config.yaml
model: "image classifier"
dataset: "microscope photos of single blood and bone marrow cells"
train_examples: 97085
image_size: 64
crop_scale_min: 1
horizontal_flip: true
translate: 0.12
cutout: 0.25
targets: ["smear"]
num_classes: 2
arch: "resnet"
norm: "batchnorm"
activation: "relu"
depths: [4, 9, 4]
kernel_size: 3
stem: "deep"
avg_pool_shortcut: true
widths: [80, 128, 240]
loss: "cross_entropy"
init: "torch_default"
residual_init: "scaled_by_depth"
optimizer: "muon"
muon_scale: "match_rms_adamw"
lr: 0.0035
momentum: 0.95
nesterov: true
orthogonalizer: "polar_express"
adamw_lr_other_params: 0.00072
grad_clip: 0.5
steps: 10500
batch_size: 192
epochs: 20.8
lr_schedule: "cosine"
final_lr_fraction: 0.1
warmup_steps: 520
weight_decay: 0.1
adamw_weight_decay_other_params: 0.05
Rows from block 2 of a small image classifier, named by matrix and row number. Rows with one number belong to one channel. Each number is 50 + 15 x the weight over its row's rms, rounded and kept within 0 to 99. All counts start at 0.
After each channel's rows are labels from the 100 images, of 14976, where the channel reaches its highest value: "patch colour" is the nearest of a few named colours to the mean colour under the peak; "responds to" is what is common among them. Only what is clearly more common there than usual is listed. The data: microscope photos of single blood and bone marrow cells.
# convs0: first 3x3 conv (model.blocks.2.convs.0.weight, 80x80x3x3, each kernel summed), inputs 0-79
# convs1: second 3x3 conv (model.blocks.2.convs.1.weight, 80x80x3x3, transposed, each kernel summed), outputs 0-79

convs0.11:53 64 50 23 59 39 21 33 63 51 51 46 73 70 77 19 41 40 36 46 37 46 59 32 10 53 35 44 49 25 60 40 46 51 40 38 21 38 29 71 52 34 24 42 55 31 34 32 35 66 30 51 39 53 39 60 48 37 52 47 47 61 36 57 28 57 45 35 44 40 60 37 24 68 37 40 31 36 36 63
convs1.11:49 67 62 48 36 49 69 57 67 57 48 62 47 15 54 61 46 42 72 75 56 30 18 57 49 63 51 72 51 30 59 66 58 49 76 72 81 70 33 52 64 53 83 41 56 63 62 36 55 49 77 37 45 50 88 30 57 55 61 70 57 63 38 45 66 40 65 47 46 52 41 61 62 30 56 71 40 48 66 37
patch colour: pink
responds to: smear: peripheral blood

convs0.36:50 26 35 46 37 36 61 27 57 43 11 44 52 40 55 57 52 44 42 58 38 43 47 41 46 26 48 44 34 48 40 59 32 29 24 35 41 44 28 48 37 25 41 63 36 38 50 46 49 29 53 31 24 26 70 38 29 31 25 74 46 34 42 43 57 40 45 25 29 60 45 50 42 51 30 74 34 14 46 44
convs1.36:46 54 48 67 44 27 82 63 15 49 65 63 46 46 48 38 34 73 39 10 50 41 51 54 34 21 63 52 70 56 78 48 42 50 49 43 39 30 67 66 63 54 55 55 54 64 53 61 51 48 85 49 41 57 42 37 46 46 26 62 34 64 38 59 29 38 39 20 59 31 48 42 46 60 74 29 45 75 68 56
patch colour: white
responds to: smear: peripheral blood; cell type: segmented neutrophil

convs0.39:46 29 63 58 51 62 72 62 65 46 68 59 64 42 66 40 68 15 43 21 46 54 62 71 53 59 32 68 65 60 67 65 47 47 29 61 30 44 69 40 84 82 42 47 63 67 35 58 43 32 53 54 19 37 68 36 55 46 65 41 30 45 46 55 73 20 58 72 55 49 56 51 38 65 62 47 44 67 67 38
convs1.39:61 37 49 71 41 38 32 54 19 68 37 63 51 68 26 50 35 84 47 45 32 46 68 52 37 65 62 43 51 54 57 30 42 37 28 51 48 39 47 67 35 91 52 74 69 17 39 71 49 72 53 47 59 25 39 49 60 68 43 47 76 22 47 49 56 49 57 48 60 62 68 53 49 56 25 55 53 62 33 33
patch colour: purple
responds to: smear: peripheral blood; cell type: segmented neutrophil

convs0.37:48 59 27 30 51 64 55 31 58 60 41 65 63 45 74 29 44 76 70 41 64 31 45 55 41 60 44 26 65 44 53 30 16 28 40 65 51 52 52 35 64 83 76 28 38 37 40 82 58 63 49 45 71 56 55 42 45 46 41 31 50 60 40 46 59 38 37 50 66 65 73 48 39 44 61 44 51 75 81 76
convs1.37:41 44 41 49 51 37 66 60 73 61 39 70 59 67 22 32 44 43 44 53 26 48 59 51 64 58 44 55 44 46 59 57 46 35 30 40 69 54 79 50 64 44 36 94 40 83 35 30 32 40 40 36 55 49 69 43 51 37 67 53 46 40 72 51 42 50 56 46 49 57 54 63 44 41 34 47 17 68 55 99
patch colour: purple
responds to: smear: peripheral blood; cell type: segmented neutrophil

convs0.7:29 54 51 46 74 47 26 33 79 56 50 35 34 45 42 40 42 51 65 61 66 65 22 34 74 31 54 55 55 54 35 71 20 67 51 30 45 27 50 41 53 47 41 54 40 29 40 41 63 61 43 39 76 54 02 32 31 33 27 19 52 52 50 19 41 35 45 46 35 47 58 37 47 47 48 42 41 52 52 53
convs1.7:82 29 41 59 11 41 53 60 67 28 24 57 37 50 68 85 35 58 53 46 52 31 46 58 49 39 64 70 67 37 65 47 67 41 70 56 69 33 34 43 33 65 32 36 60 53 66 46 67 33 58 46 51 34 71 59 68 63 48 49 57 31 59 36 45 53 50 42 45 62 66 59 76 34 73 59 48 56 84 56
patch colour: pink
responds to: smear: peripheral blood

convs0.44:46 56 45 54 74 62 41 39 81 65 52 40 36 85 62 54 68 75 57 32 66 43 51 45 37 73 57 57 50 50 65 45 30 41 44 44 45 53 70 60 67 99 61 75 42 59 46 73 66 47 67 52 52 54 67 54 19 64 44 41 40 37 50 49 47 66 45 76 80 48 51 56 46 65 41 31 42 77 60 62
convs1.44:41 63 58 42 23 58 45 67 45 46 43 71 73 77 46 26 62 51 79 69 49 51 63 74 37 44 51 47 67 37 37 24 50 45 62 52 71 35 58 67 40 85 56 69 30 44 39 55 89 72 49 34 45 65 32 32 66 57 54 58 49 38 70 45 58 43 41 61 37 67 58 63 46 69 38 37 64 75 41 70
patch colour: blue
responds to: smear: peripheral blood; cell type: segmented neutrophil

convs0.79:33 59 37 50 44 54 23 28 52 53 29 28 55 53 43 53 54 20 48 40 50 46 61 44 49 45 52 23 43 58 19 42 71 62 41 55 25 64 58 56 50 10 34 43 35 38 56 73 51 46 49 51 51 50 47 28 23 46 74 51 62 19 46 39 54 17 64 53 45 27 48 44 24 57 84 50 28 33 49 44
convs1.79:47 59 40 63 39 51 63 75 43 46 56 60 63 46 45 64 40 37 60 92 16 15 39 56 31 42 45 76 58 30 53 55 54 50 50 37 64 28 36 23 65 73 79 36 58 53 46 26 36 54 43 60 49 32 64 79 77 57 31 66 43 73 37 73 60 62 30 50 42 41 56 52 58 55 46 51 59 50 46 40
patch colour: pink
responds to: smear: peripheral blood; cell type: segmented neutrophil

convs0.3:48 90 60 62 74 64 38 50 32 68 43 82 55 25 51 51 59 62 69 61 60 52 63 49 65 64 35 64 62 41 99 35 67 62 48 37 60 60 46 34 62 75 63 51 62 53 67 67 60 28 57 42 67 40 36 40 42 46 53 57 81 42 61 45 64 43 42 42 52 76 37 63 52 67 51 47 52 28 54 44
convs1.3:36 66 45 66 37 88 64 26 58 27 39 40 35 26 74 45 39 98 38 51 30 38 59 46 38 69 41 53 58 46 48 56 44 54 43 49 44 44 72 80 58 71 43 52 45 17 31 49 46 45 37 55 46 41 51 41 69 36 48 31 41 50 30 44 60 37 50 38 50 31 43 51 45 47 71 16 39 69 47 31
patch colour: blue; purple
responds to: smear: peripheral blood; cell type: segmented neutrophil

convs0.38:28 57 49 48 57 62 41 22 33 49 67 72 55 44 64 46 71 49 33 30 41 47 78 29 67 71 46 46 65 62 34 43 52 37 53 63 45 51 80 26 45 24 48 36 77 55 21 29 62 69 41 39 55 60 32 50 68 29 53 65 34 45 25 51 33 13 35 38 58 44 56 49 57 75 53 49 33 51 62 42
convs1.38:60 49 45 42 29 55 49 52 59 69 34 67 39 35 77 67 14 72 59 35 89 42 49 46 68 41 38 54 63 38 69 36 59 47 38 60 53 42 55 78 47 81 44 27 42 28 71 60 56 47 43 73 52 44 71 51 65 50 62 72 50 70 71 43 68 27 74 55 61 42 32 69 49 68 57 44 63 46 34 49
patch colour: blue
responds to: smear: peripheral blood; cell type: segmented neutrophil

convs0.20:51 15 67 33 67 67 29 45 59 53 62 39 30 70 58 55 47 54 53 60 59 56 45 60 50 51 66 62 58 42 21 59 14 70 79 49 33 55 72 63 41 55 58 45 64 68 47 42 47 49 64 66 67 57 51 15 25 62 45 16 48 41 48 35 63 58 42 34 59 45 37 76 77 35 54 53 55 79 46 45
convs1.20:48 70 44 67 45 20 45 62 38 35 74 37 69 66 55 45 64 42 43 56 93 39 61 70 38 56 46 64 37 52 35 30 73 14 73 54 69 58 66 27 12 73 49 67 54 42 30 54 61 28 45 29 45 56 39 73 57 51 47 44 50 66 55 47 42 65 58 42 45 58 45 62 44 70 37 51 52 53 42 30
patch colour: blue
responds to: smear: peripheral blood; cell type: segmented neutrophil

convs0.40:55 61 69 45 53 21 38 49 41 39 65 48 66 43 44 41 23 24 60 52 37 59 58 45 43 50 65 60 85 56 57 57 46 59 39 26 33 43 40 45 32 34 52 74 48 51 31 39 49 43 31 43 52 22 19 51 28 40 60 54 42 65 46 56 46 41 05 27 27 42 40 27 47 58 53 47 59 50 11 69
convs1.40:51 37 50 75 48 52 58 83 50 60 45 59 33 59 66 59 82 63 48 50 75 70 57 27 72 43 46 67 39 30 33 55 28 44 55 50 57 49 35 38 52 58 37 28 56 74 92 47 54 41 58 55 53 35 69 53 76 41 53 33 47 51 53 37 80 52 63 52 71 38 47 76 35 21 31 66 34 37 59 42
patch colour: pink
responds to: smear: peripheral blood

convs0.14:61 52 46 31 52 62 44 20 55 63 33 45 77 41 56 34 47 45 36 43 48 20 56 30 62 47 35 28 34 52 55 49 51 37 33 57 36 55 58 44 40 22 46 32 44 47 62 27 65 78 58 65 20 56 59 47 22 48 54 83 38 23 36 14 70 29 56 48 53 21 40 33 50 59 36 54 51 44 38 38
convs1.14:39 58 52 40 47 74 54 60 57 45 54 62 39 30 52 47 32 80 60 48 74 65 56 29 31 35 76 71 73 35 64 50 37 40 43 41 45 36 32 28 47 54 49 61 72 53 64 46 25 14 56 42 59 28 42 27 44 26 37 67 60 79 41 79 43 50 59 71 48 59 51 58 58 60 34 81 44 49 70 48
patch colour: pink
responds to: smear: peripheral blood

convs0.21:54 43 61 46 57 48 66 55 58 56 37 15 45 55 64 54 52 40 56 33 53 47 47 27 25 66 74 50 67 48 38 14 64 56 47 50 70 57 43 16 57 71 60 51 64 50 47 46 56 34 33 65 32 36 89 78 35 48 52 27 33 31 25 70 36 60 55 19 52 27 48 49 44 47 47 72 38 45 57 54
convs1.21:23 94 52 50 53 47 28 33 51 72 48 52 46 68 76 30 27 45 51 30 07 53 55 60 43 36 63 53 73 75 50 61 48 47 75 42 57 48 61 72 51 56 08 39 52 40 31 73 61 58 48 33 57 67 52 29 60 66 39 71 45 47 60 43 45 43 33 44 58 59 64 49 50 57 36 49 57 34 59 56
patch colour: purple
responds to: smear: peripheral blood; cell type: segmented neutrophil

convs0.24:34 49 76 77 57 38 53 46 38 38 51 47 27 49 43 48 61 36 45 21 37 20 30 54 52 37 35 25 40 34 69 61 65 44 40 65 46 81 55 77 64 33 53 51 59 26 46 59 58 61 39 72 21 23 46 50 27 65 51 46 26 33 39 55 56 46 58 49 59 50 35 59 42 41 67 62 49 38 39 09
convs1.24:60 60 23 77 28 33 44 45 43 62 44 55 58 34 65 57 75 49 62 55 72 27 56 67 75 48 39 79 58 45 38 67 52 39 60 27 51 60 51 38 62 48 36 84 44 47 37 47 43 55 27 86 43 53 49 26 56 50 48 66 43 54 63 61 85 35 59 69 39 73 39 57 45 65 64 30 61 38 61 29
patch colour: pink
responds to: smear: peripheral blood; cell type: myeloblast

convs0.74:30 68 23 33 66 65 59 53 72 49 51 64 61 52 56 38 26 65 34 42 72 62 58 52 41 55 59 48 75 52 88 29 27 35 71 41 56 35 77 53 47 90 47 58 60 59 59 63 68 34 79 64 32 72 67 54 54 49 47 53 53 69 39 39 39 73 35 60 36 45 57 44 41 49 62 69 43 67 32 51
convs1.74:60 89 45 38 31 40 55 47 54 24 38 52 36 77 63 56 44 73 64 35 44 30 58 40 43 62 57 38 72 60 43 43 43 47 64 37 70 48 86 75 53 90 58 68 38 25 52 25 80 60 68 45 44 52 41 32 44 57 67 37 50 60 60 51 46 66 53 40 49 51 59 54 44 51 55 45 52 91 49 60
patch colour: purple
responds to: smear: peripheral blood; cell type: myeloblast

convs0.61:58 59 45 76 40 40 32 47 43 37 44 29 65 64 62 43 53 57 54 06 52 32 67 64 58 72 50 45 38 45 57 86 76 75 39 49 44 44 52 45 52 46 45 28 75 45 31 69 38 63 58 43 31 37 40 44 47 55 38 39 08 50 42 68 49 85 43 70 42 73 61 47 45 54 67 60 29 48 58 45
convs1.61:47 33 67 49 65 67 46 75 49 74 50 61 88 68 50 52 53 63 44 38 31 48 64 39 56 52 74 58 68 55 13 26 40 63 37 50 64 47 48 83 44 29 38 30 57 48 68 68 83 63 44 33 61 43 46 46 62 57 68 43 54 27 57 75 59 43 43 72 79 48 50 39 43 61 41 77 57 55 47 41
patch colour: purple
responds to: cell type: segmented neutrophil; smear: peripheral blood

convs0.68:28 17 27 41 50 44 42 40 52 23 59 39 38 47 61 44 38 39 34 35 33 34 36 26 71 50 34 49 40 32 20 38 34 40 29 58 53 35 42 29 34 55 29 50 43 52 49 36 34 53 50 35 33 51 27 27 12 56 65 56 39 44 36 42 35 39 54 46 57 43 68 18 51 55 24 54 30 38 35 32
convs1.68:52 70 69 67 30 39 47 44 64 63 46 58 47 43 38 43 56 49 40 60 56 51 52 34 37 61 70 51 42 62 73 54 56 44 67 09 55 37 47 80 71 46 74 51 59 80 33 43 37 36 65 50 32 31 57 49 42 28 44 45 54 68 54 41 71 44 33 34 40 45 19 60 33 64 96 61 23 39 44 43
patch colour: pink
responds to: smear: peripheral blood; cell type: myeloblast

convs0.71:50 54 50 41 48 45 54 32 46 29 35 42 54 24 60 49 42 39 44 44 55 42 43 40 83 58 33 31 34 51 51 30 53 37 40 46 34 41 35 37 28 58 48 33 21 35 28 60 40 41 64 40 43 22 41 22 29 56 34 24 39 32 62 17 53 43 64 31 64 25 56 33 59 60 51 47 13 27 41 29
convs1.71:60 78 47 78 25 49 23 41 52 59 83 32 41 34 67 50 63 87 32 71 45 59 75 28 56 34 63 43 53 38 53 57 47 68 71 25 66 57 63 52 47 67 68 43 43 54 24 32 47 55 43 80 46 51 63 64 33 54 48 55 67 61 45 54 46 42 34 62 27 43 62 63 46 39 64 39 37 43 75 48
patch colour: pink
responds to: smear: peripheral blood; cell type: myeloblast

convs0.28:43 65 42 28 58 26 50 47 40 28 48 31 56 59 19 35 44 40 50 50 37 42 37 20 51 50 63 28 42 39 57 42 57 32 49 23 37 74 43 36 42 32 37 79 57 38 70 27 43 44 33 52 55 45 36 36 13 50 19 42 36 65 58 57 16 48 44 30 36 52 44 60 33 39 23 52 37 35 41 52
convs1.28:50 53 48 48 60 44 74 56 64 61 43 37 23 56 56 50 35 47 49 35 52 70 54 43 58 61 71 68 56 56 62 43 34 33 60 61 55 23 46 50 78 62 48 47 56 66 59 60 90 60 68 63 43 63 70 50 42 73 50 86 21 55 41 54 79 26 46 40 36 78 51 68 74 49 73 76 45 40 40 29
patch colour: pink
responds to: smear: peripheral blood

convs0.65:57 43 78 59 68 52 14 59 36 42 51 36 44 58 39 57 33 37 55 29 26 52 52 35 58 50 21 81 55 41 56 30 30 62 60 32 36 42 51 16 64 56 64 58 56 64 22 37 49 47 76 43 53 43 29 51 19 41 47 60 50 79 33 26 50 39 55 44 66 39 41 30 65 49 33 36 36 51 36 65
convs1.65:49 57 38 40 36 42 63 58 50 44 72 82 53 59 02 55 67 73 44 71 69 20 33 60 51 74 34 55 40 25 40 69 45 39 42 56 91 62 52 51 37 58 74 39 52 75 64 53 53 59 61 33 42 41 68 34 24 62 46 49 44 58 64 36 58 33 46 62 44 50 53 66 62 61 48 55 35 50 51 72
patch colour: pink
responds to: smear: peripheral blood; cell type: segmented neutrophil; cell type: myeloblast

convs0.43:53 28 54 43 72 59 52 25 75 39 84 50 33 41 76 33 56 23 40 20 68 36 50 68 39 44 44 31 58 53 52 38 10 48 48 40 45 43 69 55 44 42 67 60 28 34 48 60 66 44 63 51 44 50 41 49 54 52 52 22 09 49 25 33 60 39 32 62 60 66 47 44 58 47 55 58 54 62 76 59
convs1.43:39 69 47 54 59 51 31 53 32 36 28 47 59 85 47 46 40 71 60 31 92 32 51 72 49 33 49 50 59 43 32 31 51 62 58 71 62 62 45 48 48 99 49 68 72 50 51 28 59 53 47 55 43 49 59 27 38 47 61 60 55 47 47 45 27 72 49 76 24 44 66 51 48 51 29 41 61 74 39 63
patch colour: blue
responds to: smear: peripheral blood; cell type: segmented neutrophil

convs0.70:34 80 61 48 42 41 37 42 47 67 57 55 63 21 47 39 71 48 41 37 54 27 50 37 33 43 50 50 39 62 71 64 37 50 47 48 50 60 76 47 74 82 21 53 76 66 57 46 62 38 70 59 56 49 43 35 53 33 74 51 52 33 69 28 73 56 41 51 39 60 83 21 69 39 25 53 46 49 76 57
convs1.70:69 54 47 95 68 51 40 53 75 61 40 48 39 65 57 66 49 74 50 29 27 56 59 38 54 52 57 54 54 51 63 28 56 66 68 55 52 71 98 77 57 42 38 38 53 41 63 37 45 36 42 44 39 59 26 36 54 67 71 44 39 48 39 58 49 38 68 81 59 37 44 43 78 56 41 74 58 51 70 45
patch colour: pink; purple
responds to: smear: peripheral blood; cell type: segmented neutrophil

convs0.54:43 24 54 35 67 50 57 34 61 35 62 51 48 72 27 58 79 35 73 50 45 44 25 50 53 40 58 42 53 70 27 50 53 50 39 45 21 53 36 34 41 63 31 45 15 27 48 27 41 49 38 56 53 33 49 38 43 24 40 13 39 47 57 50 46 65 62 34 59 40 46 51 61 44 51 64 13 37 83 61
convs1.54:36 60 47 44 35 44 53 58 00 66 32 60 70 67 26 28 45 41 43 28 80 14 60 66 43 55 48 30 49 52 42 34 54 44 76 50 51 47 49 41 47 65 48 43 52 37 58 56 63 24 61 63 47 46 61 38 66 60 54 61 32 39 76 66 63 41 51 40 41 53 48 58 38 30 61 28 67 81 44 79
patch colour: white
responds to: smear: peripheral blood; cell type: segmented neutrophil

convs0.53:36 54 43 62 51 60 54 41 63 83 39 52 72 42 66 37 64 67 54 32 39 56 58 49 42 23 57 44 73 28 42 71 58 37 57 24 66 63 88 53 79 45 49 73 86 52 31 86 46 66 24 66 31 36 54 59 49 54 46 59 39 36 53 48 59 48 34 59 61 52 58 64 56 50 39 63 35 70 58 69
convs1.53:42 45 75 57 57 44 54 49 66 68 39 65 85 48 32 36 48 49 37 52 62 59 57 67 73 51 33 49 53 35 23 40 53 50 46 60 44 71 64 39 64 54 56 98 80 46 82 50 21 42 68 44 69 43 59 45 43 63 56 61 55 53 52 41 55 26 55 20 69 57 65 39 30 36 60 47 47 76 59 69
patch colour: purple
responds to: smear: peripheral blood; cell type: segmented neutrophil

convs0.67:58 62 37 01 66 70 63 48 87 12 61 66 36 61 76 77 34 51 51 61 71 64 48 51 37 57 49 53 61 66 43 67 46 38 61 42 47 39 68 26 24 87 49 36 26 49 22 55 39 56 66 62 54 54 43 52 67 47 45 46 56 67 37 40 66 47 42 47 57 39 55 70 55 53 49 51 51 47 48 45
convs1.67:45 90 39 58 45 45 54 63 62 36 55 31 36 42 93 40 27 49 64 49 53 37 49 49 51 55 51 53 58 66 58 55 43 57 54 13 51 38 93 77 49 99 40 64 49 40 69 71 78 61 59 64 47 59 53 42 56 42 50 47 56 46 46 45 58 74 47 58 39 32 45 28 40 51 58 56 35 53 47 43
patch colour: pink
responds to: smear: peripheral blood; cell type: myeloblast

convs0.19:40 67 29 51 34 48 52 42 52 39 48 63 38 58 82 41 50 41 40 57 78 55 31 18 33 38 39 42 45 87 31 35 31 28 60 37 35 55 61 50 48 71 64 64 59 52 44 53 59 54 69 24 44 42 34 37 19 53 44 59 68 57 63 53 51 68 37 55 29 12 38 32 47 43 36 36 41 47 41 19
convs1.19:42 63 44 33 45 38 54 58 70 47 52 26 19 35 57 47 48 58 45 59 45 54 60 42 65 49 48 52 53 54 64 59 40 43 59 34 53 53 68 74 42 67 50 53 48 38 46 52 88 40 46 61 45 39 58 40 49 28 38 38 54 77 43 51 59 42 62 58 76 51 24 56 65 67 64 99 35 13 49 78
patch colour: purple
responds to: smear: peripheral blood; cell type: myeloblast