A small image classifier, trained from scratch.
Model: 7.06M parameters, 64-pixel images, norm batchnorm, activation relu, depths [4, 9, 4], widths [80, 128, 240].
Training: 10500 steps, held-out accuracy 100%.
Rows from block 3 of a small image classifier, named by matrix and row number. Rows with one number belong to one channel. Each number is 500 + 25 x the weight over its row's rms, rounded and kept within 0 to 999. All counts start at 0. Numbers have three digits each.
After each channel's rows are labels from the 100 images, of 14976, where the channel reaches its highest value: "patch colour" is the nearest of a few named colours to the mean colour under the peak. Only what is clearly more common there than usual is listed. The data: microscope photos of single blood and bone marrow cells. In brackets: how many of the 100, against the usual share in percent.
# convs0: first 3x3 conv (model.blocks.3.convs.0.weight, 80x80x3x3, each kernel summed), inputs 0-79
# convs1: second 3x3 conv (model.blocks.3.convs.1.weight, 80x80x3x3, transposed, each kernel summed), outputs 0-79

convs0.10:470504502550509494509480484531504484498451498472524486493499461478457463469516494498513507530539527477439497518493518522509499527515499485514493552516511470433459491501486483544531463493478513493496477499505512465434491499478508526484494493
convs1.10:519525487547505520511516533520506530476466510504487520472516510517511506504474505542486478523531486486478484497507490504497450503501491525525507482519517536516453489491491486441494487477458486484480469518526498475532576527506502484476579516
patch colour: pink (79 vs 20.7)

convs0.26:553529516498500468479498479540510480537475455500522470508498488485510536525507489475483492516518525480480492491514500505547488490521505490531494515508511494489513486441454555547504497517496484519467507528519461564484543490496555498503468504
convs1.26:505479492520520464492495532499499500547506490515473503496481489469499483472507521525539463505488509533503512508561530492499486520486521494520476401513525497502514470556511512534527524501517484520509532576490513474504494518502491487520514517
patch colour: grey (49 vs 21.9)

convs0.27:499491523465526483472495480534483483515480457520459494491471478482479469482498518516511560472489513511578490544468478466496499530497519446514509524513481499505503538521483541453447519500481544488506488492517523492491502514488472489501514493
convs1.27:500535499502522486462595516538487513501548478522509499473476489531519544523494497481528506507461528529463509509506523519518488492461477504476488485520481505521546501498502519502489506474485482497524483555468524507521469513473501522526519545
patch colour: grey (47 vs 21.9); pink (43 vs 20.7)

convs0.0:470494517495469533511476494526520468492500496497536506505504525472512487499483433563564462486509475504498480492478483479534470537547522518498489474484518521480481511442465513478522497519485493515486484492484504462542501498489439492505497506
convs1.0:505485515523540495506501479461533514496474506495471541492545460473458512438506478499535481512540507501518490480497482485529534569475491506470501478491536487493516507502484506491568516539469522494488501505487506508516531493509437515498507476
patch colour: pink (81 vs 20.7)

convs0.72:485561500510555536512497494500486540509510536500497523517483524492501479486550486503509515570523513499466491511491534489546544493467519516510535482479499485504473529543515462515491528483477490517493472528536494511487490535538473503541519485
convs1.72:469505492533500547541496530455509493487477494469502530512535491462514500515535456495538502473508481489450497471479548503491565503517483468447498520476486517479508486466526494513491482483488512550473510495512468493512466539471492493513475504
patch colour: purple (51 vs 18); blue (46 vs 11.3)

convs0.73:486473467459484489507471455473427523484476474485483463502496495498521506498473501481477522500473468497479462486434454467494474508502462501504485486475476470457494529474496466479510475447485520481471493479486507505512484485500506498464504470
convs1.73:494524506499516491537467480487530496513492515476477522472508500511471475465506511519469500522458472502492446520478508530525493501539512504526523510494561501502466488528488516512547502531492473505523484448512451507442510492503454503561480511
patch colour: white (54 vs 25.5); pink (43 vs 20.7)

convs0.47:473495475574488471521503487516481501493477516500522511475449502472468483536477455481483513502516508501484520524552507498507511526492528477523545511537476516508500472489468493518523495502451462537514482535544495469438494501500520514481518491
convs1.47:502484509549489509473497498536499518523489466505452490459537489500506531467505534502477510539516483505473475471504510531546477495544505498492522451554504477519490470491499492479473491528483468527498490565506547502488495475464509478519506544
patch colour: pink (57 vs 20.7)

convs0.75:541469444499512473502452509498494491512502489499483463492497477463512526487513529484493464483515505502490519459459491470495458480479457485481496478525482508499543568513515471515553526511510476478486523507471524507511531488511510501430489493
convs1.75:490541510553453495498560472466513497505515506520445473538496512502471522499466489468499494500500476502481484492477483535487539511481504542476526482514536523506506494498545544505457484526516477475515483554504457477503490486505510506545488493
patch colour: grey (54 vs 21.9)

convs0.35:516484506471512491507464557454523463523500490532484491486463512487484530512503489516533524441467469511530502490523555500508518536520492517476517499459521510486510451477478527501479449515497506529465488481520524482528548482524502481517501528
convs1.35:480519472501505455474504529493517528493535519514471497504549497514505467460498575515482494464459529485510503534496493510508548519533534479447521517500528534489486508494508521497487483519493510496538497500445511538490502501456460530524508505
patch colour: purple (53 vs 18)

convs0.63:476547454471480524484496523495510516524451497511477478514547530491511491490459476511490501468504506455509545523493472477545469488496446453480535506510487530537485485502471513486508466493482469540452497510480477517503488502470490470508528502
convs1.63:467496536492490498456515511477505448527492521513498468475523511465485520514510452502487501533470494502484448455459495465491496491465469485478527526525487489536457488505540482506491536472492501462549479538528487520503495495537527481513475481
patch colour: blue (48 vs 11.3)

convs0.68:499496514519481503544472525442539483466534494478557504515521495498513471510509480484512516504505514529512477486558505513491514495533483476561468503465491537496464519454493461532481469509532513506477533465504477511499478481491493466468498475
convs1.68:461473497524495492525517476506504480469506537514505507527513519486479507490498491515574489494497509495548506485517482464524504530508494536471481510504505516510497540513545494518518495503523520534495524499502507531583523493553425517489502471
patch colour: pink (57 vs 20.7)

convs0.44:474528481463478494523480529517535494495508529493515512472484485496500461495547519462505528531494458487492479513458547521488560502540525513500501543461555504481489491474505468495515534523480508518496523478500499468487517538500538445491510496
convs1.44:501542501483504482501492503425485498503516504538502548505476514481522503485490523514524530524504508532527464507480517530475573490525495477514509535480523522493503510519500501520511491523525522520531514473531469487498515513525556537554452501
patch colour: blue (52 vs 11.3); purple (47 vs 18)

convs0.4:461511478518489502510485488523510483475523519514488502459515500502533502533524472515514527506483495473476500514504524516532551526479476545509459487476504491483516507475517488481515460498458463506460487564511484475478470575506493445526481510
convs1.4:480485527480508520544512529465475511485471462516500542495480520447511487481570516509496539496537529518490490458462484478477487526485520476473507546500510476496489524466478506503448466493514519481493477508540463455500504495511502501502490464
patch colour: pink (54 vs 20.7)

convs0.76:515508484514544520491502495466513518458522511537491500487471512510473468493531488486483502473503517458504455473497491467493504506503484502505480497447523533459476518492476465473532499508488536494511504507509460484563547458504478446469482452
convs1.76:476535521481491524494530530502514508489464526468513507530482479493498497462521497467548506539479466460498498484469518528520547476491545485518517536477520512484547522477515507522518474507527472541504485536484514456500526506528463541480495463
patch colour: pink (44 vs 20.7)

convs0.40:531470484498530494518453475515470512521534518486465522519491484490528477514512482511487479505499518521466527522485442467491507462461499497512518513564464524511488525513480488470459491469519502517484512496572515509516558474516492480482517485
convs1.40:467537488505469509503522496476538524507528483480474487489542522488480528458521496472494581468473523475491530534525524497482472514500487475461536469473471477489538509493539526501513509491535474495479511542491512465496487507469484467529496485
patch colour: grey (61 vs 21.9)

convs0.17:499492505503534500479497490507500480521498496503461530465494425478493525467505494481547548441490488502497516547464498524490513480512529449519522464518508480467486498501494493473461537469453505507490519485511493481514522532466500481499480549
convs1.17:500500535541532493476455469527495495541537500495547501499470573513462491506536524477502471499524470498485509491466498468512473497520504494483499508527456518493506512505489517517484486476472500520521511562491499508506497492466453525558527518
patch colour: grey (56 vs 21.9)

convs0.19:476474516467515488505484477488449491471522472534504484499489519465480477520506549486481523504464521506555471461474504467498527451497472474449493556480513528477464513485444467496493487531499513511522507484493491505536502490523518475483488520
convs1.19:501500503505477425510509506518528502533528490465499492517486467503524472475475513489484522522506487489533480541472503535537538464498525531486533586496513507505494514504527527563523502499512488511488488504496502544500521516496472535461489511
patch colour: white (54 vs 25.5); pink (44 vs 20.7)

convs0.66:514527533511521508517549489506490501530485479506514477527507463480498494501512487515524458512492508518471507442509502476486440492516493470487508493515472534490490529497458570475503513510483495512501526511510471597507480491519494458515480513
convs1.66:453521506506519512467562483473461513509525483481478497490528484485505546495493506500522539482505497522506531525495535484453509490465476515486528485520489482500503470495546489490490525492542476477508473581502518466492475490490464552499518510
patch colour: grey (61 vs 21.9)

convs0.58:467471505441499503515475513498463502511497482532501472508512474449529462510463509487494513463470511488500460495483490510484558522471451446501489527471500510533486492503488501467497480444531482497492523474535472502489522510496535449498507482
convs1.58:517517514542505479521506467481541489508504521481515527470504509484537499493504485485497524469497511495521469524533542483464528541457474529495498489474524539504502503463504539515488508511565474536501512483443459524552480515503478510512478465
patch colour: white (56 vs 25.5)

convs0.64:511547509511505489517527525488525477480515522517502475485502487483507479503499535549524483452519443489522505425495498482489517548518485499475489498528470552510515527501502495499456514466480458524515513532507478515467478492454494504495515548
convs1.64:512514501498523507467536478497483561558539463483534482525495520498522547480495496511517499498481526526488514530500485518474506487484505519531521514530485472494503519528484531526465508488497530475531489582513523525494485504443500513538524508
patch colour: grey (55 vs 21.9)

convs0.61:520487484491494489470454503457495502484484496525469493439506493511459510492502469478502483492506497479455492473465489544463486490458488508493474478494529430452511479511483495518511476480487478490505430468502484485488472472496539462481494487
convs1.61:532534486525473455485536519549495568489495483492485521488488553489499475542467515488520535508505483493497466494485529510489508517499526519475503507487518530502454519470494519472503460522459511467471483493502465513502488520556452500526492511
patch colour: white (53 vs 25.5)

convs0.57:505485548534463512494488489482508487516496502542507485509466502517529499500544485500528489467514475534527496473453445474480499508503532465503510514528509493505525533523494510488482488464478517500529464453505508526558476573485532510505510474
convs1.57:483490509464504526515531462568460515525523517503532509492510486464528525479497541503491505503451507503483477487495500553467516526434507503483532476548493482491503484510538513498499509478505498484516490541534517497500507498468553530524466490
patch colour: grey (48 vs 21.9); pink (45 vs 20.7)

convs0.79:492461476518507486536481488499508512486467465519536502507457459474513485546453521504482535487482494481462498506495479471496486499493475466496518488486507469508467524498449479497478446497532491536455494434506530496468467475520487488469510485
convs1.79:483515480493477517508493444499437536512468470448470525478508537517538515461463477551478496472500502503527495528502512549518503519520490486556510526489521511500478528493476492509504503493496478515501553490463518487491507531512486501543533487
patch colour: pink (71 vs 20.7)